From a checkpoint of a small contrastive audio-text model: encoder activation silu.
Rows from block 5 of the audio encoder of a small contrastive audio-text model, named by matrix and row number. Rows with one number belong to one channel. Each number is 128 + 32 x the weight over its row's rms, rounded and kept within 0 to 255. All counts start at 0. Numbers have three digits each. After the name is the row's rms in percent of the matrix's.
After each channel's rows are labels from the 100 clips, of 14976, where the channel reaches its highest value: "top examples" is what is common among them. Only what is clearly more common there than usual is listed. The data: synthesized solo parts of chorales (CocoChorales). In brackets: how many of the 100, against the usual share in percent.
# convs0: first width-9 conv (encoder.blocks.5.convs.0.weight, 160x160x9, each kernel summed), inputs 108-159
# convs1: second width-9 conv (encoder.blocks.5.convs.1.weight, 160x160x9, transposed, each kernel summed), outputs 108-159

convs0.39 088:102161127114117125089145070048099134162091132121207185109191124144194113138098149183147080113133139119160137144125097049192120115090131114115113159101116141
convs1.39 083:146154139173090086104113162098198161163111130165104149140206061157145063139160132167147110146092150117102174131145112026094128155140195102141146154146128096
top examples: horn (54 vs 7.1); note A4 (37 vs 8.2); note A5 (32 vs 2.2)

convs0.70 090:101103145129079140128088107126125119107078126148212172175111104102168078181139117111139125106107125122066132142153112105123109135189165082203125077095077087
convs1.70 114:079155146141157109117107106085129123139071096111121142056071112131159099139080125128162115089132236178114102129091111148085128107111119102143160181113160206
top examples: note A#3 (75 vs 10.5); cello (47 vs 9.9); note F3 (25 vs 3.8)

convs0.46 082:081051134103126069130142160043138086208183123091165106120090125148165092177156089102184103151150124143115110165141119123119130143152104103132188104086128113
convs1.46 101:147130112157056140151059100120102153130200110139082072148148085123162138156104152083159148097137151132112097132134102107111145191133124121143157107089142058
top examples: note F3 (44 vs 3.8); note C4 (43 vs 10.8); cello (34 vs 9.9)

convs0.12 069:123156138135178130121158176181145126131108114059084159165099178117121117088195106154160102133155104096131095123085139077099129111187144139158132137094136089
convs1.12 109:123119138101098096119083109155121094164066114255143111096141099125095139156111104153154093156105047100185093101162179084112145107084113111101095065073119084
top examples: note F#4 (67 vs 8.8); note E4 (33 vs 8.7)

convs0.119 072:150093085110113117115122113095149119150100174164096129137154145134125122169111120191178136073103126122097091099113115068081125119156122147147080148137132095
convs1.119 098:138079138122137090151115184096080159144091134141107167087151168118068108161152120139145126074113120078108120116116173086127124098139120126150144112154122130
top examples: note A3 (57 vs 8.5); cello (48 vs 9.9); note A4 (25 vs 8.2)

convs0.150 084:110176077135165080111101125136150106148081104152167149164141106152089095113138102105112094095126101146136110093113129101059142130113114095099134102084143104
convs1.150 105:076165128110111131101161155133177146113127117128104175181115135103093153122107131176085092101143070094083148134172102085164118151171178119142145134184123147
top examples: cello (45 vs 9.9); note G3 (41 vs 6.2); note A3 (39 vs 8.5)

convs0.99 100:161139133096164112147198148121146154171130130121087111118133094119169098143160155135086125153140143164201127121168158073128173132125138129120171149133099115
convs1.99 097:116145139174147117182077068111211151115116134134102093093139110115195079136115125116118121123094142156141161100079126112117114116128187137179163215145177153
top examples: note A#3 (47 vs 10.5); tuba (40 vs 8.3); instrument: violin (37 vs 13.8)

convs0.145 113:174082140166085128180203096148166148136130116143152180121143082144080128147183118165188135164139121149125056069139126207101055152174110134193123157088171082
convs1.145 093:099175137201147101083141125158038115155130129100143155170053112135100105143154167099159112158143128160166076090100103178106131153103222162112166209135172124
top examples: note A#3 (50 vs 10.5); note A#5 (41 vs 1.5); note G#3 (28 vs 8.1)

convs0.51 103:123096151152077172149127104137153123132106143114107092192108135136118145128145124127083185112109109139108140122189101121090119097143100195144145162160085138
convs1.51 082:140100153153124194130060081152197147121127107076201139130098104154141178168130158156099143134122082164150156079050150147087176086125039179125162153095176197
top examples: note F3 (34 vs 3.8); violin (34 vs 13.8); note D5 (26 vs 8)

convs0.104 121:141133124145098071108055134201171092105157188126068127128073128102058122037170144162183134180120151142112124155097169142117135130189077138167167163157139100
convs1.104 102:127144159155112140119127155115106098149081158118180108136137137120143104250079183124167158157127194143116116107154190146094098130099144136127114162122141144
top examples: note F3 (97 vs 3.8); tuba (97 vs 8.3); note G3 (46 vs 6.2)

convs0.98 076:128197119136130104087152155176120198094066126091073145124124101137115128128159117125207096112096120126107117105109142093090128120093114143122153142099135145
convs1.98 080:111117112116176139026134097133129072106102113187170124130056142130118172142116187134197107145100098158118123158097165112088132066139092119118140053194171129
top examples: note A#3 (88 vs 10.5); tuba (81 vs 8.3); note C4 (70 vs 10.8)

convs0.28 111:150125092142106137165158084156122114115096113089195116112154116097102082136144140106226147101105122139085151122163116140151104090067105107177172141131102132
convs1.28 103:147136110167137090144062174144133111139109155129053092107159127118138089152154149103182156129155169119157151135081142080070124140142094108157110144132181144
top examples: note G#4 (64 vs 9.6); note A#4 (46 vs 10.8); instrument: horn (37 vs 7.1)

convs0.15 077:112136128145127163129100149147126109120105106148114123154130151127083113140150084079126115151112092144177121142087126140103159098074125108090096131123084076
convs1.15 111:128137168115172169111122127107127097153158104111121114164086163101120113131131086090087078116147077159089126151156152171169150123169158104164141161160152130
top examples: cello (87 vs 9.9); note C4 (62 vs 10.8); note A#3 (52 vs 10.5)

convs0.34 112:122094127128151133181151106127140026134130139160119147131106123157157110140139078157199145124098122153157117159086106144086134126131143157176150139129066160
convs1.34 084:096126162176092144135088162096112098087122080098142056115088116163134182115135123140199120200191086153133137133136143128123107130077202114108134080137104167
top examples: note F#4 (31 vs 8.8); note F#5 (26 vs 7.4); note D#5 (26 vs 9.2)

convs0.50 079:115043103122133112054151157166099143169181112181150095222101127110092111133133104084203120114142120126147114038107169138086130167153130120162134132119127186
convs1.50 093:136041139137161123122124082168151103156163092064119117109119142166132155138096120075148076104183190125143134063144106119113126153124099119130135129148114128
top examples: note C#4 (94 vs 11.7); note D4 (67 vs 12.4); instrument: cello (37 vs 9.9)

convs0.125 101:121106139110096062131119216175080136118082179084149158154064117118106102140132132119105126088186145138117172139103128133132147141171148116131147099125100143
convs1.125 089:165099124141098181124061025089125110105103161111108062077110108129107126151101112106149126077116103144132163166183165125126102140102118121141124085136133165
top examples: note F4 (43 vs 9.2); note F5 (38 vs 8.1); viola (28 vs 8.6)

convs0.92 129:122103110109128195066088086093100086148086152105218156149128136137146128117155131151140134161132171120137103140104156132123179113191149133134092061123137126
convs1.92 092:165117113124091131119174124182172153123060125171082167102106080067139110122111088092175114164137120142142128111168106097143091142104141082137137100134109116
top examples: violin (59 vs 13.8); note G5 (48 vs 6.5); note A5 (46 vs 2.2)

convs0.21 069:133189084104101099176137137131128120135101134160105141058088103104125133111094122075185117146127113101167112121126162140067106113119144132125090156068124184
convs1.21 087:134127125185082151138218119125118109096083136204137081157130088132131116124175089086168149163143074098140143093159148143087137117112152095151111093096170121
top examples: note C4 (71 vs 10.8); tuba (65 vs 8.3); note A#3 (38 vs 10.5)

convs0.66 081:104152096122097084150163102199137107074142133143171155181125133112082117105121126147184175133169100123103181163116144169126146150131110083133111132159141145
convs1.66 105:089195105056139098141160149127116135123152138092128140075122161101129106174065146145136166146039168125187080147180104129121139142113120135146170123091107081
top examples: note F3 (30 vs 3.8); bassoon (26 vs 8.3)

convs0.16 081:101093102092156166106091108227078170126083140089152091158077113120080126189164136135153068172135199158136144175107144077121107104089086116116108163125120114
convs1.16 095:136104054189151168091143106204127077143093104104149106147104124140092147107105154105171100127157063072107157140163108071160160148144086070124122109163135092
top examples: note A3 (40 vs 8.5); note D#5 (27 vs 9.2)

convs0.112 087:122197144110080146113112072108152166102130103168173085188118157115145113083121076123120144148067181125113074092141196191072145147188124073120142123134173127
convs1.112 105:130183135153124165117118148222165140190149116123125095127110162139108141127102164123128210191168122118116115117167155176163128123078141166093145165068091040
top examples: note C#4 (86 vs 11.7); note C4 (59 vs 10.8); note G#3 (52 vs 8.1)

convs0.24 086:164181066166132180114121112168138138137098090111153180099165109122158089106152115177053113132099132135121103092237110150070111124129070118133144175086167132
convs1.24 083:103160110162136147149154116175121148177079130180117159169141130104156099121105094117155134149177167117110156149053110119087172104158113142123121182147078145
top examples: note C#5 (33 vs 9.9); note D#5 (28 vs 9.2); note C5 (28 vs 9.7)

convs0.111 117:138058165152157088157141155150095098103117188145107100120090127119093138114100128114147143079126119132143109121146073147069166125143146169117126115135169162
convs1.111 085:148116136069070118126184007122143045118135159106098097130158127105128159119111128071146200091086125119142154140105117131134151134107183182126106115135102157
top examples: note G#4 (73 vs 9.6); note A#4 (69 vs 10.8); instrument: trombone (34 vs 7.4)

convs0.159 084:102162126156156141148124152138099163126097117166159139114153104156154110100143105123069114062145172148106109187082090057122181125157120077134138112139106136
convs1.159 079:111128168101130103157060099092103197134171143071119103150158169158119095094160104148084087092097139103166106117171087086114179121105169071163162114139138132
top examples: note B4 (50 vs 9.1); horn (45 vs 7.1); note F5 (31 vs 8.1)

convs0.131 078:186091138130148080161143151172105123116143133127152125141121127112139139182126149158163121072179094151180103120103111115114115104180168174086130163145153161
convs1.131 106:089186174107136099118146126142127141164102125140116134119000123138156114071097169137163181102151150110111092104086105106102131121105120153135132196109170168
top examples: note A#3 (39 vs 10.5); note A#4 (33 vs 10.8); note A#5 (28 vs 1.5)

convs0.75 124:160128189135113132168106127156115150143163126089116129110107143138118172083168170102149163102115128139178149094065108137129102136144138118156187159092103162
convs1.75 128:097154120160075201200126105210130105081185146134176120154163145177137155079075180098114119141088081175127188116134105099090121147107134159131110155089125179
top examples: horn (62 vs 7.1); note C5 (57 vs 9.7); note A#4 (57 vs 10.8)

convs0.152 114:128159124130175143101126117132128144109174111131119110059141110118167135132117162104181126114093143127136160118145140107135143079139114144092078116148148149
convs1.152 105:107140119120139114153166162107089139108130118094092044132140152090148146104098142163179108148130078102128102129119127141100125079133124097105117124187160141
top examples: note F4 (68 vs 9.2); viola (41 vs 8.6); note D#4 (41 vs 11.3)

convs0.123 125:137143107128098161156137124151149157109112131094166164098206135106085147126149170191079143103190156122120160099117121123109115136126108085133088111136244149
convs1.123 096:117175150147159110161190124152150163112127157189117177122145109092169135089121111193160123164044114078147147120078118107134151107093163079125109110157069128
top examples: violin (52 vs 13.8); note A5 (38 vs 2.2); note G#5 (29 vs 4)

convs0.142 101:136119142126107114065097084139153154153104121128106096137157119120089121104093117114160157094081155167109111089098163088112127144233121148099121141120188112
convs1.142 103:118106134127121148090181107138184131188142135054098110101084172166152116053147126125147201134199186128125102059134086090120134106103144185148118067203092207
top examples: note C#5 (93 vs 9.9); trumpet (68 vs 8.3)

convs0.157 126:149076117114135132158164127110112114122166155109094171066156141133161109112122203088063127125164129117143134118115138147111120142148119152122098099139113113
convs1.157 133:110128130117096093135081123065088185106112097174152169113174144134124106076142210161155090087098138139120097131144149143152117107124102093131082121141072147
top examples: note A3 (50 vs 8.5); violin (50 vs 13.8); note A5 (43 vs 2.2)

convs0.26 085:094187119158152117123181101110128162142136102090148128120096100155126138161139086108165115146091196182127104116100162135082096119107121146140164084092062184
convs1.26 096:155143119137107125117097121182171129149103116138171145137140121150051118149153076101165193155172055105127184145164140149115110131125174116127162136126230166
top examples: note C4 (73 vs 10.8); tuba (40 vs 8.3); instrument: cello (32 vs 9.9)

convs0.102 095:120162131131174087184195145141147110129174086188126123126167166147121180113142114142098092135158131110118099100075184148112148138142133108127107108143212147
convs1.102 102:114157121143072148186103094148179115134123121145171152094166114132144182148182146163101118161073141143126160070122140170085097179082142141122103164086116152
top examples: violin (71 vs 13.8); note G#5 (42 vs 4)

convs0.117 091:130144170123119167101092071027139092146066157122118160147107151160176116146136097084173129134076131137097146126147149096106146101123143140139137169081125141
convs1.117 108:092154151110104099095095179198120150185153125104127058089141111111138133085146159112149155201122187141099138153126130068129117136148240099150118169119191123
top examples: note C4 (70 vs 10.8); note D4 (31 vs 12.4); cello (30 vs 9.9)

convs0.87 085:137099140120097141113109123153118125072139112114131162228082134102060149124122104125152160111138108168119120147102117109141113151191111086109182148086085139
convs1.87 095:144154143122106106061089044156108064158063132138123137114136141157065103141115068125132160105148126109100123105175096066145128180112079153115118166161128144
top examples: note C4 (80 vs 10.8); note G3 (66 vs 6.2); cello (43 vs 9.9)

convs0.127 073:124092131108098180129159102176071130140151149101167114149157074118067092093114101100142113076109110142063129167121195130123102122127161148128133146147179163
convs1.127 120:147214101082069129098135136124114196132152117149133127100120131138090092161202127092160089124159102132142141087182073105097131148110117149119123129062081128
top examples: note F4 (58 vs 9.2); viola (43 vs 8.6); note G4 (31 vs 7.2)

convs0.91 113:113102109120092120120119167098128100119117096155099165095155153127154100136182165148078120151117085094126125100182085109146127141183136119116124100121150100
convs1.91 092:109108116171180101155091086106113166135137101118100143097173135089166087069093165148168111117126099166130125171103118109127098082101134125118146099175125121
top examples: note A3 (54 vs 8.5); note A5 (44 vs 2.2); tuba (40 vs 8.3)

convs0.37 072:125132128136082076160066172112103139137142155099198157148148110127206131144092149149182074083147121155123163143153153082100104138145079145153189158124123117
convs1.37 099:133182131087104095140157155109153194114140174088109153180115130128152114130134155102152062133155175153117102103171013111112097168097101150187149152081077121
top examples: note F4 (37 vs 9.2); note B3 (33 vs 9.5)

convs0.77 099:133069134155127120132148148147136159144149120117099200176196108111168150088138147119149107118103124113123113121120119097155191108142097134090136140126103153
convs1.77 088:140161132052136094164193085129168170125123143109194202106168113145199151084105157092152164135123147124134121103104049151114093123125150124135114156139112157
top examples: note A#3 (88 vs 10.5); note C4 (85 vs 10.8); cello (81 vs 9.9)

convs0.136 105:128128111139121170121102127092103117113075178106134142157201077115119058145150138083180099100118142101141144140115084112147147159176118123170106063093114103
convs1.136 092:120124081194134114096104134131136121160128155133084161103216107143118090131137153095182102095167152129110182072135093139149143143077043092099129113170138162
top examples: violin (52 vs 13.8); note E4 (47 vs 8.7); note A#5 (40 vs 1.5)

convs0.97 128:108138104135136158161152112089188157121105127103151159114171131159100083103141136076107156152129096127150165103064131115102132090217123255165115143107133068
convs1.97 094:124150117131077127134057173107198172180148132158161129085153129153145093098089104134145101107122144082151162125154105087109144098056148229132132066151129049
top examples: note C4 (98 vs 10.8); viola (62 vs 8.6); instrument: cello (37 vs 9.9)

convs0.73 102:148163148117178119195159182177133121141145107152112142115150146145118118059153116151180127136087134089164090148142134106130127113094155155095162133106119110
convs1.73 092:094156148117065115156125140101120164110081127083153171107119107170107131082143149078182100116167164139136078116084175065115125084132111147146101124187086120
top examples: note A#3 (84 vs 10.5); cello (65 vs 9.9); note G#3 (44 vs 8.1)

convs0.13 078:105102140092119114180105166143114137143094157104065110150116107115154144114151159101110110122131164088164127188080114129143176130116166110107099176127076140
convs1.13 094:172092125120195124151134107046116143155146095092190080109125183064159095108181094109115117129102116066113130115173132163105122096155133106142135177077145151
top examples: note F4 (28 vs 9.2)