A small contrastive audio-text model, trained from scratch.
Model: log mel input, encoder widths [128, 160, 192], text encoder width 256, text encoder norm layernorm.
Training: 5600 steps, batches of 128.
Data: trained on synthesized solo parts of chorales (CocoChorales), 39062 training examples, 18.4 epochs.
Rows from block 4 of the text encoder, named by matrix and row number. Rows with one number belong to one attention dimension. Each number is 500 + 25 x the weight over its row's rms, rounded and kept within 0 to 999. All counts start at 0. Numbers have three digits each. After the name is the row's rms in percent of the matrix's.
# v: attention value (text_encoder.blocks.4.attn.v.weight, 240x256), inputs 0-127
# proj: attention output (text_encoder.blocks.4.attn.proj.weight, 256x240, transposed), outputs 0-127
v.193 110:499470462461542509488510482498529545486518518498488525509470523464513512488551516502515496488505484452467519558555465514502501487557505489523537469517497466523510457494520458551492476472518476477517495494474467468473527475483489484519487489497474531456494508525484553507525501430518492516505473503522503459487497500487465520502506471505513490530512476489466525510547489493533461515513
v.194 106:469484482501481443511450511486517469521503460505486499519508532478470506517485522484548538494507512496502526498506506502472472505469534498482491513522543480514503494490509608516493503549501550482515510493466496497465453549505478496465496513448492456496500528503527460477480501502492506497534469502491532543465465538470526520512514512525508493517499503505515455487481450497546518509494
v.195 111:527532508492513479488573489504506482511475503501531484474538503517479480510457511500471497529481511457478516498473524475503504485512471485482491540512460483475470496512518540518524537470470549448467495535500503560526543473506507493494468490508495494476518499525482480501441487534534508539482563503514501509498540470464457462559468472484512494496512495486486510514460461472529473467508
v.196 094:500438496511506520501500497539517524507523533493495483501482481565486528496532523486507530454491466434489514486474458487501505506509496504517510485479486493473492519496549513472479460505503518457501503515500517539464488474479494527453493475498507508486482500485487474451485558493529483533465507477490533445495501527464494478530489515495520524530495522500503449528522514487504547483493
v.197 092:515508487515494517527533523507492516464483503501525537515540507506509465453500525519478503561487466482520466496566525496484524493495481469496498484523520493504505474529499496538464467510466491484447497544475516554493542501524486505483527467541512486511469474460512473473482513525498494496460533479513524464465484485512485548460507501458479536519478471522535483509492496457483500512518
v.198 102:520496524495507541491518521493552483507555532505514501532498490461494500465535487496467492524502504502465496483483541489484495452519497497491489519504461514508515522495539476470517519547495485549485479471516505483546525531466493499486532519490495476491472483498500533482549543508502474514493512494484500503463476463533510522447541509454554504510528479551510514514450535502465504510472
v.199 102:484539510482452493478506473541452482504488468499499447507524502483464500525490511542531483458510514511521518482502507532512489520502499465509509502514508503523478523483510502489493490519480522534517500499488468501479460504478494513486474522503460542529547526506450476456518533486531507435532522507529499547473515478548485501512535525463489483462463512453492509478494517558523507519517
v.200 124:516496496483467467503470507516495536446503537486501511551507511480510518536492507477492471500528536488519468480492520512500530465477473485502495476485509545495483511474487561477489470527509505459521514484452541496532447546493460521476446519501503481461543491503506474506524557500508533479526456519487502507470465545509499497445505505522500502493481519499518517483518555497478515527528
v.201 120:492515521535526509504575519477490490515451494499491495508513509553515502511474466552422525511460502464483474495465478516509487535478493485472511493508530544520493515508489515485495494498481510525507518519522496538516502495493543526523528473493485482485503483502514515460474504513496475463464535463451468462482515507525511535541488457504488482493510503496499526562490487497498463474467
v.202 108:553494503464475462505472465541498488479558535486537518546499521468501480530502509480505530502490477488506524486514521500505513505543480512492435477479511514466493491488522497487486458475531461450521488485495526562484510519481467556504481469498529495508504500505536497486528512491487465528520491497477524500533433512481541494416483561463497528491539487525485494477517489490486534498483
v.203 088:489469464527519515510527485462497501501489551501508530525508501497509488463485479503499489487469432563504482475521448512507495529501536462511497473486528545519522496515496545508520525496436479528499488514503503465515541537487473486540590498536515491528460502495476468440516502506481494506488459498480505454492484491528488507461487508537495499521493549519512556467533518474542479465510
v.204 110:462536497523510533524555511504491507506504508484474489492503507540503490472556505548488493507517472486481493517496534477533517488475532475494523476501471506493490491496509453487490491511502474480445512564520500516493529478509466514471518492508487512510451478508473525500424514494508498507445501485484507446428509507517532469513519449448471517484522507512478535545524506481495497488499
v.205 107:478482495552466472484500501466514501495523537502467488507524491525487503479496506516500513522513495516495503454446496499505522503475559494522500461473467497472477530524492512475496481544560462543522507479507481463427489522497469500505512504498486470508465504508470499472516530512509521456497484493473512496481501442540567547487526471520548498553494506519504529524471501490502530487521
v.206 127:515517510515530524506520505505521517484533517482504525483481488523474499480521472508486462460488447504509484490469508512523506478504505479512508501492500514511492489553464530518506471473465495507492518556516513498475519465487530475533583496530492499541513473505460549488468501478500540481488482506484483452480491487526517503559488414511486481535522475504489545507551464476503483519491
v.207 106:523497501490448490487572482518505480518401461504507489506516477485525522481467476527444516498460475473488478495526500505467475480512472503488501534497476502505517476483456416498527509492483516475479488513508482502538482483492519502518479507515492472503510496534488491517487500549514499565494511520491491546514478512463564511541484497507489493463520481471451549502493496498504481494519
v.208 108:556435511465459523498458500470485518551501496506507539532497488501497536498485523456490536502490519511481536447474501460493496498529479522489505548513480467477496470475502530503490500456531527475522479498452498550517479491497508531488451477451521509467499493517551559522541500500498467518508515490524498528541498507468452479461486505463482530473528517511515539487433469520484524528509
v.209 123:508556510514471529494440499482480507496490439510529510468505529481493527488505527507504505528505558567528533511506489505490466489493498498509554523511499521500500487540523472493490513517523504540483510476495476468503466479503500520446468513502509489496518485489502433476483488518508518444534480493505512508440438497531512508484496556505527531461505490534510483491518534513468461530505
v.210 108:453538521519440484514521519518470506495504499501426459490515460526520486502492472532478488563511535482514475486457495533514514546456519503500470471491503496486511500480503525523498471482480503535502501521506461524452493502505536493526499523517469507538515534504520492462515518522546492501483485491498497486485573494493466480542518472488514481485508503496496471527466458503505528458483
v.211 104:494531483494433497494464465474503533491561473479538506517558520500490516555512545496494485511517548503511497527470478495492486484477499495468518485512529527498498527513488542500510499511526503523498531405463482463503452521519466526506423507507505468516496484493489459520471527555502501454505497515491506545480521492483498511460488485556535528483525498512487508516453542475488520502494
v.212 110:467474503479460504497470507500499570515497542507531503532499504457481527492506484457519557468502514532475554476510503492491484473529481515524514517503533494501510468495510473504524518486490529514511474457508511435513501481515460520451449518476503494491492471503492497538497495438514520520532474512490524547506487505438464507496482548471517509513520493452462470509502501508499476538558
v.213 102:534514517488525497551513510512496494470538544490516518486474463534476464509461486514458557518482489519488496484476491492512471471481463481478488507514503498506480523510500544500506520540482502479510483524483515502492506542481439517518570494515514504495499481492499449475497474514513485536463537468499516533536477501489490478470440469487489506543514505550488424487477434476474507498493
v.214 105:494480512544398504481455476491500473494483479512498464516507511523524539482500495505535461528506515511496512522451489503492492509482533465480528539529510509504509511504468536500482489488529538545469489497515478479491438484463506484526514510479519512491516521491497512504515501452526478488510496509476459500553481524543480517469521508517538507479525492472481523461498492506521481454495
v.215 117:517503551511496512522563535474473487461487500494489500474515487528522492526455485493467513525501490436502467505499500522463473493488488493499459470522523530524519519473500503481500484516507487486509485556528514567496501501478547471515534461472479469490478516499503546477526519513501464444507503497478491477490489512513534536487492516509501488490518496484490565518509449491501526504480
v.216 100:484493490524475460488450506487489557500462467484493481507529496485484487501498515480529478515514534553511496464515531493478495536470558487497488492531523494503508518457512525493501512541538522524518501487501544484501455503515526518526497500521505442505521552481497499470516523558513480470573517518460486485479503464465489544507517526497543510455492533493513528481464566528534489491548
v.217 102:535536490495449500514455501493474527448516563486555530519505537479468478566476475447552477497475513558487514533506527469489534518511511501512491527479520514483487524474511545512458513492528495529484482462452519456517488533516527507517535523523480519457527505506475488501504496495490490462553497508499481459531473454425478511489495489528513491528499514532560499492450537468551495512483
proj.193 098:476424445480497504503508531534515497499457493455504502512482508497514512530523490437494479516521487504499543543490508487514486525484482498483452481496525475489499517548511524496508516491521505499493483511486482507548465473528488505502513462536487522479464522516485467507541485473528514490508489517486508507502497533511490509550498464517536479504479537522494532479548509472504507460470
proj.194 107:512496543500539492526479499539530462543486509522500492503478528485486463497517461547533520466457509536494514482480528504540495498512505495519540525504490475451481491483506480526474478486553464516477479472484513514512557492521467476536500496454475512506480501497489516503476513507510481509525506497522527486493536401512522525453495527485491488496508520525483472476506517478515519497527
proj.195 120:504482471510499505508480481486518518531550461497502506554491507455456522528488451467476530475500504521492525447557528449490513516511490499510482467498472507490507504493502498513528523505494540458491528510480502484503471495508447488522539494448508492533546487524465489522488536483478494477578529499513532533464516491502494513472501488420490478512484497497527493519466503518537520465500
proj.196 107:474476497493509437509476481521493474506497450494527534537520510428451482517483492483480513456520505548473476526511502478537519470506518497528510520472479509535487454513532496571483488538510503504517500479535517526541456500565465511503542480484481514482486530465500480502506453526489505540531525470499493498504534476480482516515519523490479469479490522478469488461529498526508460523518
proj.197 095:466500517526501467488487465521511487491464412495509507537520473498502517535518433501517529477511489516476462479516539493514529469493521537528453509479493511546504492529513514505526533550497534540502490521541495486526432522517480524504516547490545494471482566473499528478476470530497535490479477505489501510502492486511501494561462466506535480497506490470481549490519523512487512493461
proj.198 097:487570521503515461530465510437456533473534489535449513498542529491507468489524484559505523561486502452496489493508468507503498522436523523500491505464543506517492527479482524521492479494472478552516455481504520477457503560524525477455461526539481497466518516464532549489462471510498526515465534502514505511483475506493470466517481482501499483483497480495504510520477501502452521489523
proj.199 095:541486530482489500532514491512486541524515538468494496480498480507522513465504504510484511490478519512512536510494517479485523542469489510508516513492461486481505479454486485468524471517528507475457503478487509512522554515596503503498501516490481521519509501497469543552467513527521517513494514521509494477532511488499503491468535525520458535506504451485504496473507516474478503514538
proj.200 114:488512457498514565508520512479452533532482558508482499456541530501530503445534497537500547520506483476494500563519475515475506500465517501495545506493492445491510511492488468529498485465489482509485496476516501514482561477510506481500454504551491488488473545508481565466494533506487542521460496478509522511476460520530481463529544543525539500464496523510498498507474469482415483467475
proj.201 111:491486450526510480479500464481524461453480435489525532513525458501523492537442499506462535530496521520493486459513502500505498526514484524509452481501470502519504501515462503488492511492490539487488517531499505453516458499485441485519526486462505484508487505477506440504538483494457499514537487497468503510508527530477547458534483462487522488502482522458483514513487493527531515496533
proj.202 110:493497481508562508516515464504528445472468471460500537532503508491504524491548507523518520529488530500503479488492511497514521492487513514508554533488495508502503460492468515483497486552475537518517518500552510530503478490476507514465496527497518520434522553491461504474495502483469490514480480520470528522549519468516429550501498507511516490544538502509486517475541475484497506478470
proj.203 102:519514491522498472484514485529512491511504449485514500481511494517499514543486498471485515498459482484478531491501508521475501474519453497493498496494548520563538474518497536491501526564512499549490507543513458511485467508501532493538500495442507488499472531492517509499507489518518537489477502471555470488515496481496530466523487505522472498453497487508482520495522530527540504513482
proj.204 098:494495520508475453521488466500540485481507475509494536479472493495484467504503449514523472520463490471460485466522517503468490486504471484511481504484477499516490495532474501519513534540481462520489494524510558463551418545522477520494498551475486497592514449524494497535512473500493559550503507519521479515504481491553490434510518466523520520467486459501498478505505539526472511507487
proj.205 112:497518517496519506469484475536482463490506505477528469481463505484502486516538561540488535527471491506504515545509490507488473516498501477486506536475520499551519476525503537476480532499477493531494518487515470481503506501495521499522488501460445466519523501495525480533452501539504510499510550506513485476511516480500545456499523500501536482445497522520425441462486489498546492531530
proj.206 124:514509448501494507432505478493478487495528493520509526483484542495473498546466491491512501502425502460506471451546518532475492507514471509501465484519485526542535497511512517474527519491501510506524534472519487514528481494466500496532545518459494443518489503513508466491499528477480462439531493489503499477542478475513521462486533484480516489486477506462491472484432517537510515503520
proj.207 118:501509502512501517535476513479476533481520482504472499490479447532545509538538471473477499524521475510538511495503503498486470526503470488520451462497453487524498513506418485456510476501499507504487507517496482452509466539480538473490507497481514573533522479490484488498523558468482491482496492492552508544529510514489463468524538467505509483473516481500501542581515532495489514481489
proj.208 110:451498513516495496521474504508524511482467518472455481541508501479493516537507489520487533473533488495483471544495524484490509512517510512494495479483540505486483503497537493473499487485539539487490519484497515485511508515498528501423473470550539500459513550496483479479497494511479500494505514502468508514508464518464455552531487489480472521520494492480511551534524518473504504508527
proj.209 118:488477490494453483524547489478470521483467579499504526486496511518532474457511545547492490490514485489506525504515496526495528517466549501503486525467535526511460520474433509489497461514485493538499485505491517523487557517529521530494546536510477520492517491498504516526465498493486488492487475514484477480463542505517520470542511508536479507456510463463494516475475465494493535451502
proj.210 107:522522511453493503484507548467474514544467483532511491474513519488531500496479537503498529482493481541520467515462447493496491466544484510494532466512519509507502504500498463529488499472499489474509490505469516476511508460531488497498538490484491499537528483501502489511475529543526546492527523484516481494498474546466555496488516513528471502511485512503545461517500491540498475552510
proj.211 102:517510524479483528507532487489478517525500577497494496479509488551519442486536543527484493562471509487496581527481504479491504518481529491492533548486527480446458535440482481520508516499494506535492492517489503500506557497498479505499504514487459508509535540499519520505516533472502502506481491499489469486470475492525522490508501540494516504485515520519505509497494489465483505472512
proj.212 109:495481490543438507483518472473470529536520548500493461435522507465466508516514523448490505542520482501493528537477500512481513503483521497481503499488457481508521508522526497501474508501519506442492506501464525506519536474489510473500500484553498501450459520487493508486518520450534490510499538500459511495481479476501462510521496544506475499449489504507511492516517490484478516454509
proj.213 099:524539518518515456509496462483512446526542394491509512488457553505506484507509491540562554483448502487524499426517539511475483473496501519513526482493509532523489451457472517506501523523496494486522529526490507488486486513447499502561489515464519515519498495510480498494465538505496475499507481486474482509483516462509510529495477511494512451500522495529512472464520474511522536478479
proj.214 106:569515467437491509523514511523484507524509588518462534471477517505508498485485466513479539498518500491510481538484490495473508479512472508492506464482534516543507475465506484501516485483506486543465502512484473487521527534522537497482513470497492472499534454503543509516511527485491518507463497469534482470533477559534511477512497485534472506501511486496509475537510533470502490510503
proj.215 119:486464457506501522521490502480509493496476493490508520543513460470498488525532492513543518513532528533507466475524499501497485522506500525502472477562530498500482470554461506526517551479479529511500475533513522484535457478490423511526532508510507512497513506485480491503539490515472505524507497502444492509540537542507527495504486474513495488507454511540509495518514482538502507498493
proj.216 102:492552532534478536519480557489489521510524528519518462526544475494495493469511526563480499503506521500501492500481479494521494484477518478513508504526543505496477586486487455519489454487498512500471492500511513483448573497511508491502466480541468536497459521473506502505524507524512498525468551530490516516451462521488533482535481500508496470496481508505535495518468491482488521538505
proj.217 112:481507510511508498506526483508526528561542488508485513492514489481464487499467515498484515511478539470511535499492498515535513484502472482495533489524543471498494500482544503533535508455473514483479508510514521513476563474507473478515479467489528450504441504502507517478544535508524486475450527507487511488480478510514517500498497516485499503521476485501490537477479492478484504472506